Weights of a small image FSQ autoencoder.
Training: muon at rate 0.0094, 5500 steps, batches of 128.
Data: trained on stained colorectal tissue patches (NCT-CRC-HE-100K), 7.8 epochs.
Rows from block 1 of the decoder, named by matrix and row number. Rows with one number belong to one channel. Each number is 128 + 24 x the weight over the matrix's rms, rounded and kept within 0 to 255. All counts start at 0.
# convs0: first 3x3 conv (decoder.mid.1.convs.0.weight, 64x64x3x3), inputs 12-17, a 3x3 kernel for each
# convs1: second 3x3 conv (decoder.mid.1.convs.1.weight, 64x64x3x3, transposed), outputs 12-17, a 3x3 kernel for each
convs0.0 [109  90 128 119 118  91 150 107 133  94 100 114  96 113 112 109 110 128 111 103 115 120  95 105  99 115 102 105 132 126 125 120 119 132 124 130 121  73  87 157 164 124 112 129  99 114 123 129 124  93 115 109 131 116]
convs1.0 [153 158 124 130 127 123 119 186 151 133  88 115 163 142 153  95 106 113 141 137 126 108 223 120 135 199 148 137 177 119 162 173 179 142 105 163 108 141 124 105 139 112 159 140 122 111 177  99  83 155 150 124 159 144]
convs0.1 [161 122 102 114 130 164  62 109 133 156 169 129 121 154 158 114 172 147 154 164 130 134 136 132 154 137 150 148 153 142 100 104 136 110  89 119  95 118 143 152 158 114 133 113 142 118 106 133 120 117 131 113 134 127]
convs1.1 [132 146 131 159 136 132 126  80 107 129 140 134 136 118  96 137 104 106 116 135 117 124 133 133 135 147 148 109 132 121 155 115 166 113 114 104 152 158 146 173 142 104 111 131 132 128 127 129 132 129 149 121 155 139]
convs0.2 [171 176 173 208 179 176 139 155 132 127 140 157 150 154 139 117 146 147 165 171 154 160 147 153 173 167 166 113 123 123 108 144 126 122 126 121 109 177  97 130 189 117 110 146 104 120 115 122 127 150 143 148 123 144]
convs1.2 [119 138 169 135 145 143 106 110 118 100 145 101 125 117 144 130  77 146 137 134 107 163 221 128 153 152 125 123 172 122 132 102 137 112 118 184 149  89  74 104 131  90 121 142 144 142 132 152 158 127 120 162 108 135]
convs0.3 [148 109 115 110 135 116 131 149 131 106 139 130 108 126 129 132 107 128 140 144 160 108 137 135 104 122 139 115 142 125 161 111 100 143 109 100 125 128 103 127 134 118  93 121 118 121 115 135 153 127 128 110 142 127]
convs1.3 [150 137 158 122 119 148 135 141 144 147 169 114 130 122 136 116 117 149 151 128 160 130 134 145 124 120 108 139 151 102 133 107 102 130 115 119 123 138 142 134 143 136 124 154 147 131 127 156 121 140 160 174 153 169]
convs0.4 [120 106 119 131 107 132 119 101 115 129 125 133 132 119 151 136 140 127 133 145 109 127 149 113 119 162 106 133 103 150 111 118 133 135 100 134 128 120 109 153 151 131 149 174 129 144 112 122 122  92  90 136 101 117]
convs1.4 [141 174 158 134 148 106 161 138 126 128 138 107 107 127 114 125 141 159 118 125 145 110 100 110 141  91 127 161 149 144 137 132 120 108 143 157 127 113 137 157 155 151 111 135 149 124 129 147 126 126 125 148 150 155]
convs0.5 [140 134 141 147 170 114 130 183 132 160 120 142 150 162 143 122 152 162 139 101 136 138 129 123 146 132 118 147 156 121 135 158 126 155 143 165 115 169 135 123 137 111 133 146 122 134 120 116  94 133 129 132 131 115]
convs1.5 [ 91 109 130 157 101 159 118 107 149 124 123 128 159  91 103 143  83  98 147 136 128 147 152 112 140 111 121 116 116 137 134 119 107 110 129  83 153 110 129 112 150 104 114  97 101 161 154 143 120 166 136 143 179 120]
convs0.6 [134 146 136 192 170 160 104 110 120 128 103 104 194 217 145 148 117 152 108  93 125 147 113 126 119 102 105  93 103 103  84 127 134 124 177 118 126 131 155 147 136 138 115 136 129 134 114 129 151 144 148 153 154 154]
convs1.6 [127 169 171 140 114 136 121 109 168 111 162  86 138  66 120 109 169 146 117  95  90 112 142 127 108 114 126 104 127 120 166 113 100 136 132 159  76 111  75 115 109 131 101 139 149 143 143 127 152 145 131 136 146 125]
convs0.7 [116  70 122 111 130 138 133 115  96 114 123 153 139 109 158 155 137 147 138 119 114 137 144 120 142 155 116  93 110 110 126 182 113 133 117 142 143 166 116 106 177 114 103 152 152 121  89 144 155 116 129 141 160 109]
convs1.7 [134 134 127 150 150 107 110 165 113 126 136 118 148 114 109 167  58 126 153 154 120 128 108 127 125 102 111 144 124 101 138 100  87 128 108 128 109 114 122 140 157 115 147  82 142 138 131 139 129 158 130 170 176 150]
convs0.8 [157 123 123 150  83 136 132  79 109 137 131 114 119 117 109 130 123 106 132 158 138 102 140  85 124 141 129 140 118 132 134 129 108 150 135 139  95 132 120 146 116 134 130 123 128 129 143 114 146 140 131 114 127  93]
convs1.8 [167 136  92 150 151  95 132 112 107 112 166 144 153 139 135 112  94 108 118 117 126 113 127 113 120 104 138 142 143 156 131 119 137 156 114 106 120 153 112 150 161 109 158 134 102 152 108 116 111  78 100 130 110 119]
convs0.9 [174 136 158 167 161 143 130 163 143 170 158 149 150 162 165 146 134 137 131 123 107 132 142  96 120  88  66 139 118 145 117 164 132  97 141 138 131 105 167 138  71 128 150 143 157  99 152 147 114 172 135 105 163 138]
convs1.9 [121 118 119 128 118 126  88  82 125  97 158 145 123 104 113 123 150  87 161 132 157 149 118 118 110  88 108 113 106 139 109 111 130 126 141  76 106 123 153 107 164 106 126 111 118 159 132 135 150 110 148 160 146 154]
convs0.10 [145 138 142 124 109 138  99 136  75 120 153  83 134 125 102 154 152 113 119 119 154 116 126 117  96 154  93 110 104 144 100 139 134 125 108 103 146 135 106 145 151 100  93 140 124  91 127 142 136 144 152 104 142 145]
convs1.10 [132 118 130 134 100 136 120  90 112 109 146 116 129  63 113 105  90  99 127 106 151 120 125 116 112 162 128 144 157 131 145 134 141 118 123 133 134 113 113 104 122 155 126  90 128  97 127 116 129 157 139 152 141 150]
convs0.11 [104  90 119 171 175 139 131 120 103 110  98 134  93 129 148  92 112 150 121 140 122 121 160 132  97 128  96 109  98 100 131 119 115 132 104 121 100  99  96 106 142 135 134 164 117  98 118 113 108 183 142  82 145 103]
convs1.11 [142 153 144 142 187 161 133 160 184 117  93 128 166 110 102 149 131 141 156 153 203 192 138 141 165 113 163 165 115 145 159  74 171 174 180 159 103 142  76 146 157 106 125 127 169 141 143 100 129  55 117 130 122  62]
convs0.12 [149 124 119 155 121 117 182 164 124 148 173 123 142 129 129 162 143 125 141 124 110 111 124 112 116 134 144 143 158 122 158 134 118 135 154 127 142 109 119 112 189 133 143 172 148 181 147 180 133 164  80 148 139 151]
convs1.12 [142 123  92 124 109 107 138 118 110  96 104 100 162 104  98 142  98 117 114 113 118 125 139 164 141 113 156 144 102  88 151 110 110 144  75 131 118 154 148 147 123  91 135 168 116 125 126 100 169 118 116 139 151  75]
convs0.13 [138 149 148 106 120 136 133 126 153 114 125 158 130 132 160 142 135 146 144 136 141 176 107 110 108 102 110 119 105 140 139  97 145 116 127 153 143 106 122 147 108 161 118 115 118 130 115 118 161 151 115 120 139  90]
convs1.13 [136 161 111 148 138 114 137 130 139 107 154 115 102 117 126  86 106 120 146 165 125 105 127 111 125 125 120 102 119 101 146 139 106 123  90 127  91 161  95 116 143 135 141 133 109 129 119  94 127 109 120 131 161 100]
convs0.14 [ 93  95 148 112 112 139 114 116 122 167 166 130 109 117 107 140 143 133 126 162 142  96 119 147 137 141 152 127 142 130 129 148 165 149 160 143 125 126 135 115 138 142 153 149 118 116 123 127 118 125 112 119 143 122]
convs1.14 [112 135 120  97 141 132  90  93 119  98  98 123 153 158 141 108 116 103 136  94 151 168 116 102 118  95 119 105 104 150 119 153 187 125 135 117 121  93 119 115 164 114 130 135 123 168 143 150 107 107 142 111 135 136]
convs0.15 [ 98 134 113 129  86 114 153 120 127 155 103  95 105 109  92 112 120 136 120 120 117 110  96 129 122 118 124  86 124 147 137 134 133 144 165 137 140 126 115 120 123 109 132 110 111 101 165 153  74 100 124 137 151 120]
convs1.15 [137 144 114 144 147 136 112 108 142  97  98 109 144 126 123 127 173 122 124 115 151 119 133  87 104  90 113 138 108 104 122 122 147 172 136 130 114 156 113 168 138 121 148 161 136 127  95  95 120 128 138 116 116 117]
convs0.16 [143 148 116 156 123 128 135 116 127 150 108 113 135 150 144 138 122 154 126 137 106 127 109 130  99 125  88 161 153 134 152 175 132 184 160 137 133 123 134 127  88  92 144 141 114 127 147 136 170 139 191 137 128 139]
convs1.16 [ 96 148 113 113 121  96 134 119 104 119 154 146 125 114 120 135 139 173 117 116 129 112 130 115 141 115  90 129 131 127 152 106 130 118 142 181 137 162 123 138 183  93 108 115 128 104 114 127  89 112 115 136 112 152]
convs0.17 [109 108 144  96  91 111 130 131 105 127 128 105 137  93 103 111  98 124 110  96 127 109  72 101 133  84 106 143 103 119  57 166  92  86  62 111 124 115 139 104 203 108 133 131 155 135 159 145 142  90 137 158 116 122]
convs1.17 [158  97 169 138 158 103 123 144 162 179 219 161 120  43 161 167 147 138 171 159 133 173 206 174 172 178 164 152 187 194 164 145 146 139 142 115 103  73  95  89 156 151 154 121 102  97 135 108 123 100 134 125 116 101]
convs0.18 [113 110 107  83  98 100  98 120 130 115  91 119 134 119 128 118 122 119 119 113 121 144 103 126 142 117 124 127 117 118 134  99 142 120 102 132 124 130 150 122 122 129 128 126 132 116 120 139 122 111 126 150 132 124]
convs1.18 [131 153 114 151 130 122 135 137 105 131 150 154 154 131 141 135 137 130 138 127 119 130 125 101 143 160 124 137 138 151 171 143 114 151 126 137 113 132 115 133 131 124 172 111 125 148 123 121 120 127 124 120 117 113]
convs0.19 [129 123 123 125 169 127 117 129 125 139 140 149 138 132 141 171 143 153 126 132 140 109 115 114 114  99 132  91 112 105 115 153 146 112 140 131 143 122 163 120 109 126 159 106 118 104 118 129  92 127 141 144 136 148]
convs1.19 [117 158  99 132 126 113 126  94 120 141 149 142 161 128 105 160 121  99 127 149 119 119 120 107 127 118 121 133 119 142 138 139 119 172 152 120 110 151 114 122 147 119 122 124  92 126 139  98 136 116 144 121 143 141]
convs0.20 [113 115 112 128 118  96 138 141 115 110 123 109 131 125 108 113 109 113 147 149 139 153 112 140 143  91 121 127 120 120 121 110 102 120 135 119 117 133 135 115 133 132  93 126 120 144 148 166 146 174 144  97 147 117]
convs1.20 [142 137 111 180 105 129 164 100 144 113 133 149 150 116 125 168 134 142  88 127 110  76 139 121 136 132 110 151 140 138 158 159 123 114 138 114 143 157 137 164 118 121 136 137 146 123  99 115 130 125 124 108 147 123]
convs0.21 [113 130 103 121 165 125 144 153 121 139 112 119 146 100 112 148 159 156  90  88 131 108 104 125 116 124 164 136 116 135 167 150 134 158 151 122 132 101 104 130 133 119 108 156 109 149 133 160 139 159 109 142 136 143]
convs1.21 [110 151 118 127 115 142 118  88 110 142 118 115 151 150 134 154 118 106 102 101  88 155 153 117 161 144 116 140  93 116 148 129 135 180 147 103 110 116 135 150 145 101 137 130  88 143 110  97 118 112 141 110 124 108]
convs0.22 [137 136 116 123 129 132 146 141 113 116 126 120 131 105 141 114 117 134 133 126 126 112 109 139 135 141 152 118 132 131 129 177 151 134 118 128 144 141 133 143 116 115  98 152 150 151 147 136 141 147 151 164 111 128]
convs1.22 [109 101 122 135 142 126 165  85 120 109 123 154 168 119 124 107 140 159 119  72 121 155 124 109 119 103 126 123 142 137 138  82 157 108 133  94 127 137 168 124 160 139 119 137 151 110 127 115  79 136 128 133 127 144]
convs0.23 [116 169 132 140 193 116 149 154 103 118 160 124 143 223 106 126 127 121 170 156 112 150 147 148 151 129 159 135 182 137 178 114 149 149 162 130 124  67 158 110  61 118 131  91 124 134 105 115 119 125 114 156 151 136]
convs1.23 [133 131 105  56  88 173 130 122 129  49 127 113 114  42  82 113 123 116 109 144 144 138 228 190 150 214 173 156 108 125 129 133  74  82  67 135  92 126 112 109  92 122  91 182 123  74  91 128  99  89  84 124  88 127]
convs0.24 [112 151 125 129 143 128 143 179 141 109 108 104 121 115 110 123 137 109 106 124 108 100 115 123 139 138 147 137 166 147 140 141 140 148 150 130 160 137 120 191 168 144 138 180 133  95 136 141 112 153 153 126 198 134]
convs1.24 [129  71 124 120  69 151 141  94 165 139 152 104 175 111 103 137 138 144 119 114 145 132 148 121 139 146 143 124 130  88  92 120 142  85 146 124 159 109 145 120 102  81 149 141 135 142 112 137 134 152 155 133 155 159]
convs0.25 [142 135 139 125 136  82 127 132 142 133  88 133 102 107  93 127 105 136 131 136 137  98 105 131 133 119 134 107 124 107 125 124 110  87 134  87 120 150 102 150 171 172 126 142 141 121 140 145 152 135 154 137 161 141]
convs1.25 [134 111  82 143 125 151 158 116 104 111 120 149 177 114 177 135 109 140 119 128 117 116 180 138 132 109 110 115  90 124 124  94 103 152 135 126 133 142 138 146  63 106 144 139 144 121 119 141  93 103 142 103 139 152]
convs0.26 [117  72 110 124  94 116 116  75 115 124 114 130 113 185 151 106 109 122 132 157 150 127 146 144 130  96 127 159 127 156 130 150 143 133 103 102 132  88  89 127 117 116 124 154 112 124 149 118 103 103 126 134 118 141]
convs1.26 [ 94 177 135 118  97 135 102  74  95 156 135 143 126 113 127 129 150 163 154 117 127 140 164 108  91 106 111 152 126 112 107 109 167 156  82 107 128 142 127 128  65 146 107 132 111 124 157 125 114 128 139 167 141  86]
convs0.27 [123 142 103 155 109 155 131 182 152 112 105  95 126 135 126  99 131 135  86 107  94 116 148 127 137 114 112  76  84  80 146 173 131 121 142 135 176 195 171 146 144 141 124 133 141 114 143 139 134 193 152 116 151 142]
convs1.27 [128 128 134 118 115 103 143  94 168 142 127 150 137  59 101 132 122 168 130 131 129 100 169 127 139 156 114 115 125 131 109  81 127 127 159 153 129 123 142 107 120  77 107 121 110 111 107 157 121 121 138 144 115 127]
convs0.28 [158 126 155 158 213 145 143 142 148 122 105 113 127 153 112 133 122  93 124 107  94 137 139 109 104 107  69  79 104 115 148 127 142  96 116 128 140 155  98 173 168 105 178 190 140 112 150 121 121  99 145 124 120 135]
convs1.28 [153 165 147 146 127 177 154 180 169 153 157 137 163 107 110 121 152 118 121 165 135 116 217 154 113 128 135 109 110 124 105 144 112  97 111 111 132 146 136 149 130 134 136 117 123 153 155 117 144 135 181 134 149 153]
convs0.29 [140 121  91 118 151 137 124 117 116  91 111  87 128 156 121  99 104 115 107 126 129 149 127 119 152 101 127 104 148 108 127 150 100 112 136 101 120 117 144  92 124 120 118 118  85 123 124  98 108 122 116 137 121 142]
convs1.29 [124 158  98 127 105 104 165 144 171 166 160 133 143  74  75 125 147 139 131 117 114 108 124 101 124 116 121 111 124 132 153  74  95 139 109 175 109 141  99 126 123 126 116 147 130 125 125 115 139  95 133 146 131 139]
convs0.30 [ 93 100 132  90  89 104 103 119  92  96 124 128  88  95 126 115 139 115 146 105  83 141 128 111 130 154 102  98 128 133  79 123 150 114 100 132 120 104 108 154 153 101 129 180 131 127 136  93 132 138 120 124 175 139]
convs1.30 [120 121 120 119 197 106 130 175 149 128 149 142 137 102 101 136  88 100 107 148 125 104 142 127 134 107 105 135 139 126 166 139 125 137 152 143  85  98 112 120 140  94 144 181 145 162  91 143 132 114 134 119 132 125]
convs0.31 [143 101 118 139 173 138 138  74 138 118  85 122 115 135 112 149  97 117  82  95  97 136 133 118 103 153 117 104 130 145 120  89 133  97  96 114 127 133 126 150 157 134 145 145 142 120 136 108 130 112 144 143 142 117]
convs1.31 [148 127  92 132 147 110 124 152 133 110 140 113 143  94 120 123 148 130 119 134 127 113 164 135 154 147 143  96 151 122 151 111 102 155 122 164 118 136  96 175 124 133 148 146  82 161 136 126 106  97 126 133 108  99]
convs0.32 [105 125 120  77 117 164  98 116 148 128 117 136 109 152 124 150 117 127  99 131  79 122 127  95 121 130 113 149 144 109 146  87  93 106 150 145 128 107 106 120 120 133 144 115 139 125 160 144 105 110 138 140 141 145]
convs1.32 [155 179 159 118 131 145 145 104 131 151 144 119 134  98 180  86 121 169 146 176 118 130 161 108 140 145 112 101 140 175 129 123 147 122 136 155 150 130  78 135 108 170  98 107 145 112 126 173 133 132 141 151  96 167]
convs0.33 [121 148 129 108 125 131 150 152 141 131 167  97 141 105  74 129 153  98 106 118 115 114 122  97 166 128 138 132 124 113 111 160 148 113 133 110 146 127 105 147 111 101 158 114 130 117 118 134 121 156 128 133 114 109]
convs1.33 [134 141 149 153 124 167 131  97 149 131 121 133 150 149  73 136 149 104  99 135 143 133 139 113 137 104 111 146 129 119 121 114 179 108 146 117 137 162 130 141 169 114 125 116 106 146 130 144 135 123 128 147 178 137]
convs0.34 [112 157 139 137 143 150 118 139 122 109 131 124 157 157 146 125 108  97 127 117 119 158 124 107 109 112 112  99 126 127  97 132 102 124 124 100 168 117 101 120 116 146 119 111 124 123 119 116 160 113 121 115 137 140]
convs1.34 [136 142 199 132  90 155 117 128 129 150 159 124 106  90 126 141 160 161 149 141 139 111 132 135 142 119 132 139 133 136 149 152 127 108 142 152 146 147 102 119 158 125 114 122 122 125 125 146 127 136 135 158 150 142]
convs0.35 [142 147 129 116 109 132 105 132 102 135 139 100 119  91 109 118 122  93 122 113 127 132 105 123 135 142 124 132 150 130  76 137  36  95 131 103 136 126 136 127 145 128 161 125 162 131 128 140 117 115 140 107 115 139]
convs1.35 [147 129 151 149  95 169 119  71 150 138 155 132 131 118 111 165 161 126 142 109 141 129 134 103 123 122 110 157 143 152 179 136 176 121 162 112  89 139 121 120 163 126 109  55  96 136 145 107 112 130 143 153 158 134]
convs0.36 [141 109 123 131 163 107 131 168 125 145 115  86 125 155 141 119 116  97 105  95 155 112 107 170 109 123 136 124 119 140 104 154 102 103 112 110 105 145 147 140 140 153 149 169 164 140 125 137 159 125 163 142 116 124]
convs1.36 [138 146 131 108  96 122 139 123 153 162 138 166 133  94 116 163 175 118 168 157 125 109 141 113 139 129 124 142 139 126 128 132 160 113 152 137 106 123 132 146 121 163 118 148  98 126 168 152 124 138 142 158 154 127]
convs0.37 [139 185 137 133 180 154 172 184 149 126 128 146 124 101 149 132 195 138 127 119 121 103 140 108  80  64  91 133 179 133 145 135 100 199 168 127 132 127 112  84 142 123 120 169 139 109 122 171 113 145 132 112 125 138]
convs1.37 [114 100 127 142  65 139 116  95 131 146 100 119 148 124 115 153 119 122 133 130 148 149 170 139 165 135 126 135 123  89 111 140 162 131 116 150 123 137 141 153 140 141 121 113 112 156 133 100 133 144 158  87 173 122]
convs0.38 [136 108 106 108  63 141 121  96 115 118 115 129 116 111 132 116 137 111 108 129 138 135 169 138  86 111 109 112  71 139 107 110 139 125 110 113  62 153  86 103 108  80 104 120 117 101 104 124 117 159 125 100 133 112]
convs1.38 [128 124 129 129  82 157 166 138 114 123 152 118 160 178 125 116 130 164 110 100  93 111 130 127 111 151 100 137  90 163  83 150 125 101 150 134 109 116 166 126 134 161 131 167 198 141 115 130 108 106 105  99  98 109]
convs0.39 [118 130 115 113 110 110 147 140  98 124 101 118 112 128 118 139  81 146 120  98 112 139 149  99 121 131 113 114 128 100 157 151  97 119 133 108 127 136 100 163 140 113 137 170 104 132 118 150 120 130 124 127 130 124]
convs1.39 [137  91 104 154 155 157 139 130 120  99 111 121 185 138 179 141 129 137 116 123 122 137  99 119 133 117 105 153 149 131 121 140 145 135  94 110 110 124 119  97  92 121 125 131 132 152 168 128 193 173 134 124 137 113]
convs0.40 [159 138 153 173 157 149 143 161 123 115 123 152 157 130 162 119 156 130  94 133 131 122 153  99 142 126 108 184 119 134 133 114 120 152 112 148 162  99 116 167 127 135 162 138 133 152 130 130 117 124 160 135 155 171]
convs1.40 [140 139 117 140 150  92 133 115 130 105 135 167 147 103  99 125 108 108 117 102 104 104 134 126 139 149 171 122 149 143 162 131 151 103 127  96 103 131 134 146 153  91 144 121 112 145 140 131 140 139 131 151 129 136]
convs0.41 [112 139 109 147 157 138 115 112 102 107 118 106 108 108 120 113 121 119  86 130 139 120 155 162 128 109 148 110 125 135 124 169 153 145 143 137  91 122 137 117 116 139 131 135 102 132  93 113 142 151 124 107 122 126]
convs1.41 [123 130 143 161 101 153 160 162 179 142 183 160 141 113 169 142 107 142 132 116 135 138 129 124 136 135 162 144 121 142 151 104 103 101  96  87 141 115 128 101 119 115 113 115 159 107 105 131  91 100 133 151 133 119]
convs0.42 [145 136 152 127 136 127 121 157 128  99 109 127 111  98  74 127 117 125 159 164 129 122 138 145 112 116 126  98  65 106 120 120 171 118 131 120 138 115 128 115 116 114 107 102 110 105 124 135  88 179 141 111 124 160]
convs1.42 [131 134 114 148 142 112 128 161 139 120 154 151 163 148 133 154 134 147 124 128 118 117 138 106 157 149 137 101 105 133 123 154 171 125 115 126 126 120 145 148 120 104 144 104 144 149 118 135 144 128 150 137 116 118]
convs0.43 [170  83 121 166 186 169 164 123 137 144 142 141 128 144 152 142 154 140 120 122 129 106 141 107 103 153 105 159 129 130 119 111 111 143 118 105 132 157 153 126 174 195 155 183 135 138 168 142 130 106 148 141 134 122]
convs1.43 [102 108 128 109 134  71 108 143 107 131 154 138 184 118 149 137 146 122 139  79 102 157 114 127 151 118 160 158 136 124 179  79 111 154 144 114  88 110  83 124 103 129 120 141 121 143 105 117 136 100 130 174  67 128]
convs0.44 [123 135 134 112 171 144  87  93 123 116 167 124 100 119 146 104 124 130 127 115 130 148  92 106 123 123  98 127 148 134 115 141 145 105 151 152 165 161 133 153 135 128 128 102 112 108  86 119 138  76 161 126  96 134]
convs1.44 [120 140 119 142 134 147 138  97 113 133 142 153 152 108 136 116 143 129 109 100 126 106 134 112 116 105 110 100 141 146 138 138 121 143 108 117 119 136 136  92 108 128  92  96  95 148 115 105 115 136 100 140 140 143]
convs0.45 [133 157 131 138 139 140 114 114 119 122 173 117 107 110 112 129 121 126 133 133 107 138 122 123 134 134 118 108 129 151 143 119 131 144 138 117 137 110 106 126 201 124 117 157 119 146 146 128 136  95 119 155  89 119]
convs1.45 [174  79 131 161 111 146 136 120 172 121 146  95 137  23 115 135 114 102 148 172 122 124 149 166 126 137 161 138 146 109 147 135 106 132 120 125 110 118 114 121 111 142 132 182 136 132 125 119 115  90  82  76 126 107]
convs0.46 [ 95 115 140 125 124 129 135 139 149 124 123 126 160 158 111 117 108 134 134 130 138 130 144 129 118 121 133  95 128 119 111 117 130 131 140 140 143 111 141 141  91 118 116 127 113 113 115 146 135 130 124 143 117 113]
convs1.46 [134 176 116 138 155 132 110 143 142 132 131 123 132 119 115 146 164 127 127 121 106 130 141 105 105 138 132 124 157 157  95 159 167 145 140 137 128 113 114 154 152 108 128  90 145 152 123 120 111 137 159 129  99 141]
convs0.47 [ 76  76 150 160 102 131 103 131 118 108  89  97 102 139  84 106 111 142 111 119 122 129  90  99 120  99  85 104  87 108  98 123 142 104 113 129  87 110 117 148 132 131 139 117 145 100 142 134 128 185 145 131 128 137]
convs1.47 [135 162 162 146 142 106 151 189 141 153  89  92 138  55 116 116 114 134 126 168 147 103 180 159 128 153 127 145 145 159 120  90 107 152 130 149 107 140 147  96 111 120 125 116 128  99 126 159 126 129 145 120 110 124]
convs0.48 [126 133  73 139 132 119 133 127  82 115 118 111 130 107 116 111 122 105 116 128 113  97 140 125 114 124 145 114 134 112 101 143  89 102  92 103  92 147 129  92 101 114 122 142  94 109 115 122  78 143 110 126 117 115]
convs1.48 [122 125 152 147 138 175 151 126 191 154 153 149 154 108 111 131 106 101 130 136 165 135 157 164 145 152 158 113 143 103 149 145 151 118 126 137 153 108 138 115 168 158 105 119 135 145 161 140 116 132 155 136 155 127]
convs0.49 [150 129 139 155 126 124 137 172 164 136 132 152 141 145 146 159 136 130 122 140 106 167 145 137 136 100 115  90  91 101 117 133 158 106 126 142 102 148 140 126 110 168 143 152 127 132 113  90 136 168 126 153 177 141]
convs1.49 [124 106 139  85 111 118 108 114 145  94 118  96 104  81  98  92 143 173 134 154 117 124 137 134 118 104  86 101 157 125 160 110 179 105 116 153 161 136  92 113  93 141  87 102 170 138 113 127 130 164 113 155 155 140]
convs0.50 [133  82 110 130 126 130 121 119 117 122  93 120 140 185 152 117 124 115  89  95 125 114 147 124 106 109 130 109 125 113 126  86 113 122 126 125 110 157 143 104 120 139 138 164 134 121 137 122  95 124 106 101 133 103]
convs1.50 [126 169 113 111 117 146 152 181 145 108 161 119 103  82 109 113 183 148 118 146 140 132 131 162 130 134 127 128 158 155 173 175  59 118 119 174 146  95 109 160 160 166 117 134 136 123 153 144 136 116 122 112 150 140]
convs0.51 [127  97  95 111 159 116 152 156 132 132 107  97 157 109 102 109 138  97 130 149 115 154 161 137 123 139 131 135 118 117 115 102  68 143 121 113  94 121  86 111 207  94 116 151 140 128 180 153 154 147 169 127 152 117]
convs1.51 [108 132 105 140 123 154 133 143 136 140 106 121  93 117 173  78 154 170 129 117 142 127 148 165 125 123 134 166 156 142 142 128 140 113 122 112 118 122 126 145 152 146 158 147 152 138 121 144 112 149 136 159 125 139]
convs0.52 [110 118 138 128 159 130 132 100 108 122 134 122 123 112 117 128 151 149  98 149 149 105 133 127 113 120 112 109 156  91  94  94  93 117 121 100 104 101  90 130 163 149 152 178 155 110 161 115  98 136 121  79 124 136]
convs1.52 [110 160 158 119 118 159 109 113 151 101 144 126 132  87 124 141 110 138 123 142 163 150 159 147 128 144 141 120 134 135 175 142 123 107 145 121 145  80  81 129 139 141 141 120 107 142 151 162 138 118 112 168 145 132]
convs0.53 [157 124 129 133 146 170 150 114 126 162 152 131 176 138 132 144 114 117  99 120 120  93 130 112  86 109 106 100 119 160 160 117 149 130 137 126 156 150  98 152 151 103 109 119 111 139 115 124 150 135 150  96 136 128]
convs1.53 [122 164 134 111 109 133 128 148 109  92 119 111 112 129 108 107 117 113 148 161 145 102 165 145 105 127 122 121 118 137 137 164  84 134 111 187 177 128  85 138 115  93 131  87 117 155 141 146 136 114 109 158 154 147]
convs0.54 [ 96  98 105 119 131  94 119 155 138 116 105 106 109 129 127 116 111 109 143 134 124 127 139 139 122 123 118  97  96  75 117 112 121 154 131 116 124 115 109 134 118 125 123 187 150 108 113 136 108  89 128 120  84 109]
convs1.54 [129  98 157 139 130 134 149  93 134 111 127 139 157  87 129 130 120 145 160  95 156 120 117 121  95 118 148 125 146 133 157 131 176 115 143 121 132  88  96 112 145 168 138 177 153 112  85 140  91  97 138 179 125 136]
convs0.55 [159 140 133 123 171 133 165 143 127 157 146 120 127  88 106 120 135 114 103  90 153  92  85 122 108  83 111 105 136 129 138  75 115 104 125 114 147 167 121 104 138 121 126 111 116 114 104  93 157 101 144 104  91 112]
convs1.55 [134 136 104 198 189 133 108 148 130 122 172 127 154  13 161 159 205  89 133 227 143 117 255 174  90 176 181 111 165 114 123 149 107 142 115 100  85 152 136 180  63 119 157 114 121 103 128 152 141 135  74 143  89 127]
convs0.56 [101 129 124 125 142 154 162 158 174 142 178 113 148 163 174 154 160  83 121 138 138 134 137 109 115 170 136 112  95 113 128 138 123 132  96 122 125  74 166 187 164  70 148 134  96 121 142 141 107 146 149 130 143 157]
convs1.56 [ 98 119 139 108 142 118 111 105 148 133 130 132 108 120 137 117 185 146 142 103 124 145 133 111 127  91 113  85 171 176  97 144 180  91 175 131  95 113 113 143 160 171 117 132 133 117 118 133 118 123 117 121 107 129]
convs0.57 [122 101 133 126 100  89 139 124 110 140 133 137 144 124 149 158 131 160  96 115  94 154 121 125 177 163 141 142 121 132 103 112 162  93 144 129  99 101 120 142 174 158 125 103 139 121 108 126 107 134 140 152 118 131]
convs1.57 [150 131 121 131 142 115 130 128 151 147 152 110 104 130 136 133 153 128 116 134 123 126 134 134 165 129 139 128 137 121 124 138 135 136 139  91  94 151 143 160 117 165 133 126 117 136 142 118  92  83 151 146 124 129]
convs0.58 [132 110 134 145 123 119 110 108 110 139 130 138 167 124 120 124 129 142 141 141 139 140 140 142 128 128 130 137  98 107 141 138 137 153 156 151 140 142 128 147 154 129 119 136 117 131 127 117 125 134 143 121 114 131]
convs1.58 [140 119 138 149 149 125 152 127 109  95 126 108 110 167 130  91 131 148 146 122 130 144 141 134 126 127 111 147 142 130 133 113 123 112 108 110 162 141 163 101 130 146 131 132 138 118 103 152  84 115 120 126 122 129]
convs0.59 [133 127 135 184 149 142 142 159 141 131 138 140 166 170 169 171 136 162 122 140 120 128 136 147  99 132 136 132 127 164 149 172 212 143 110 171 126 157 157 163 171 112 149 157  92 125 163 131 162 133 131 110 137 161]
convs1.59 [ 99 131 132  99 120 106 121 110 144 131 149  95  81  79  86 112 131 153 141 124 162 111 135 154 145 126 145 128 149  99  99 153 125  93 150 137 135  91  96 136 176 137 101 156 136 106 133 164 123 129 109 140  97  99]
convs0.60 [142 112 140 144 116 109 151 139 137 126 108 133 129 112 148 145 120 137 119 135 141  91 108 157 118 140 140 114 167 130 125 172 155 148 163 140  61  59  67  89 172  86  78 109  81 130 114 121  77 129 137 126 102 115]
convs1.60 [128  99  94 102  92 185 150 109 152 149 106 132 159 129 151  99 143  91 121 134 174  79 212 156 143 127 130 121 182 166 129 118 129 123 149 110 116  81 146  93 115 130 120 154 108 127 137 114 124 172 106 119 113 126]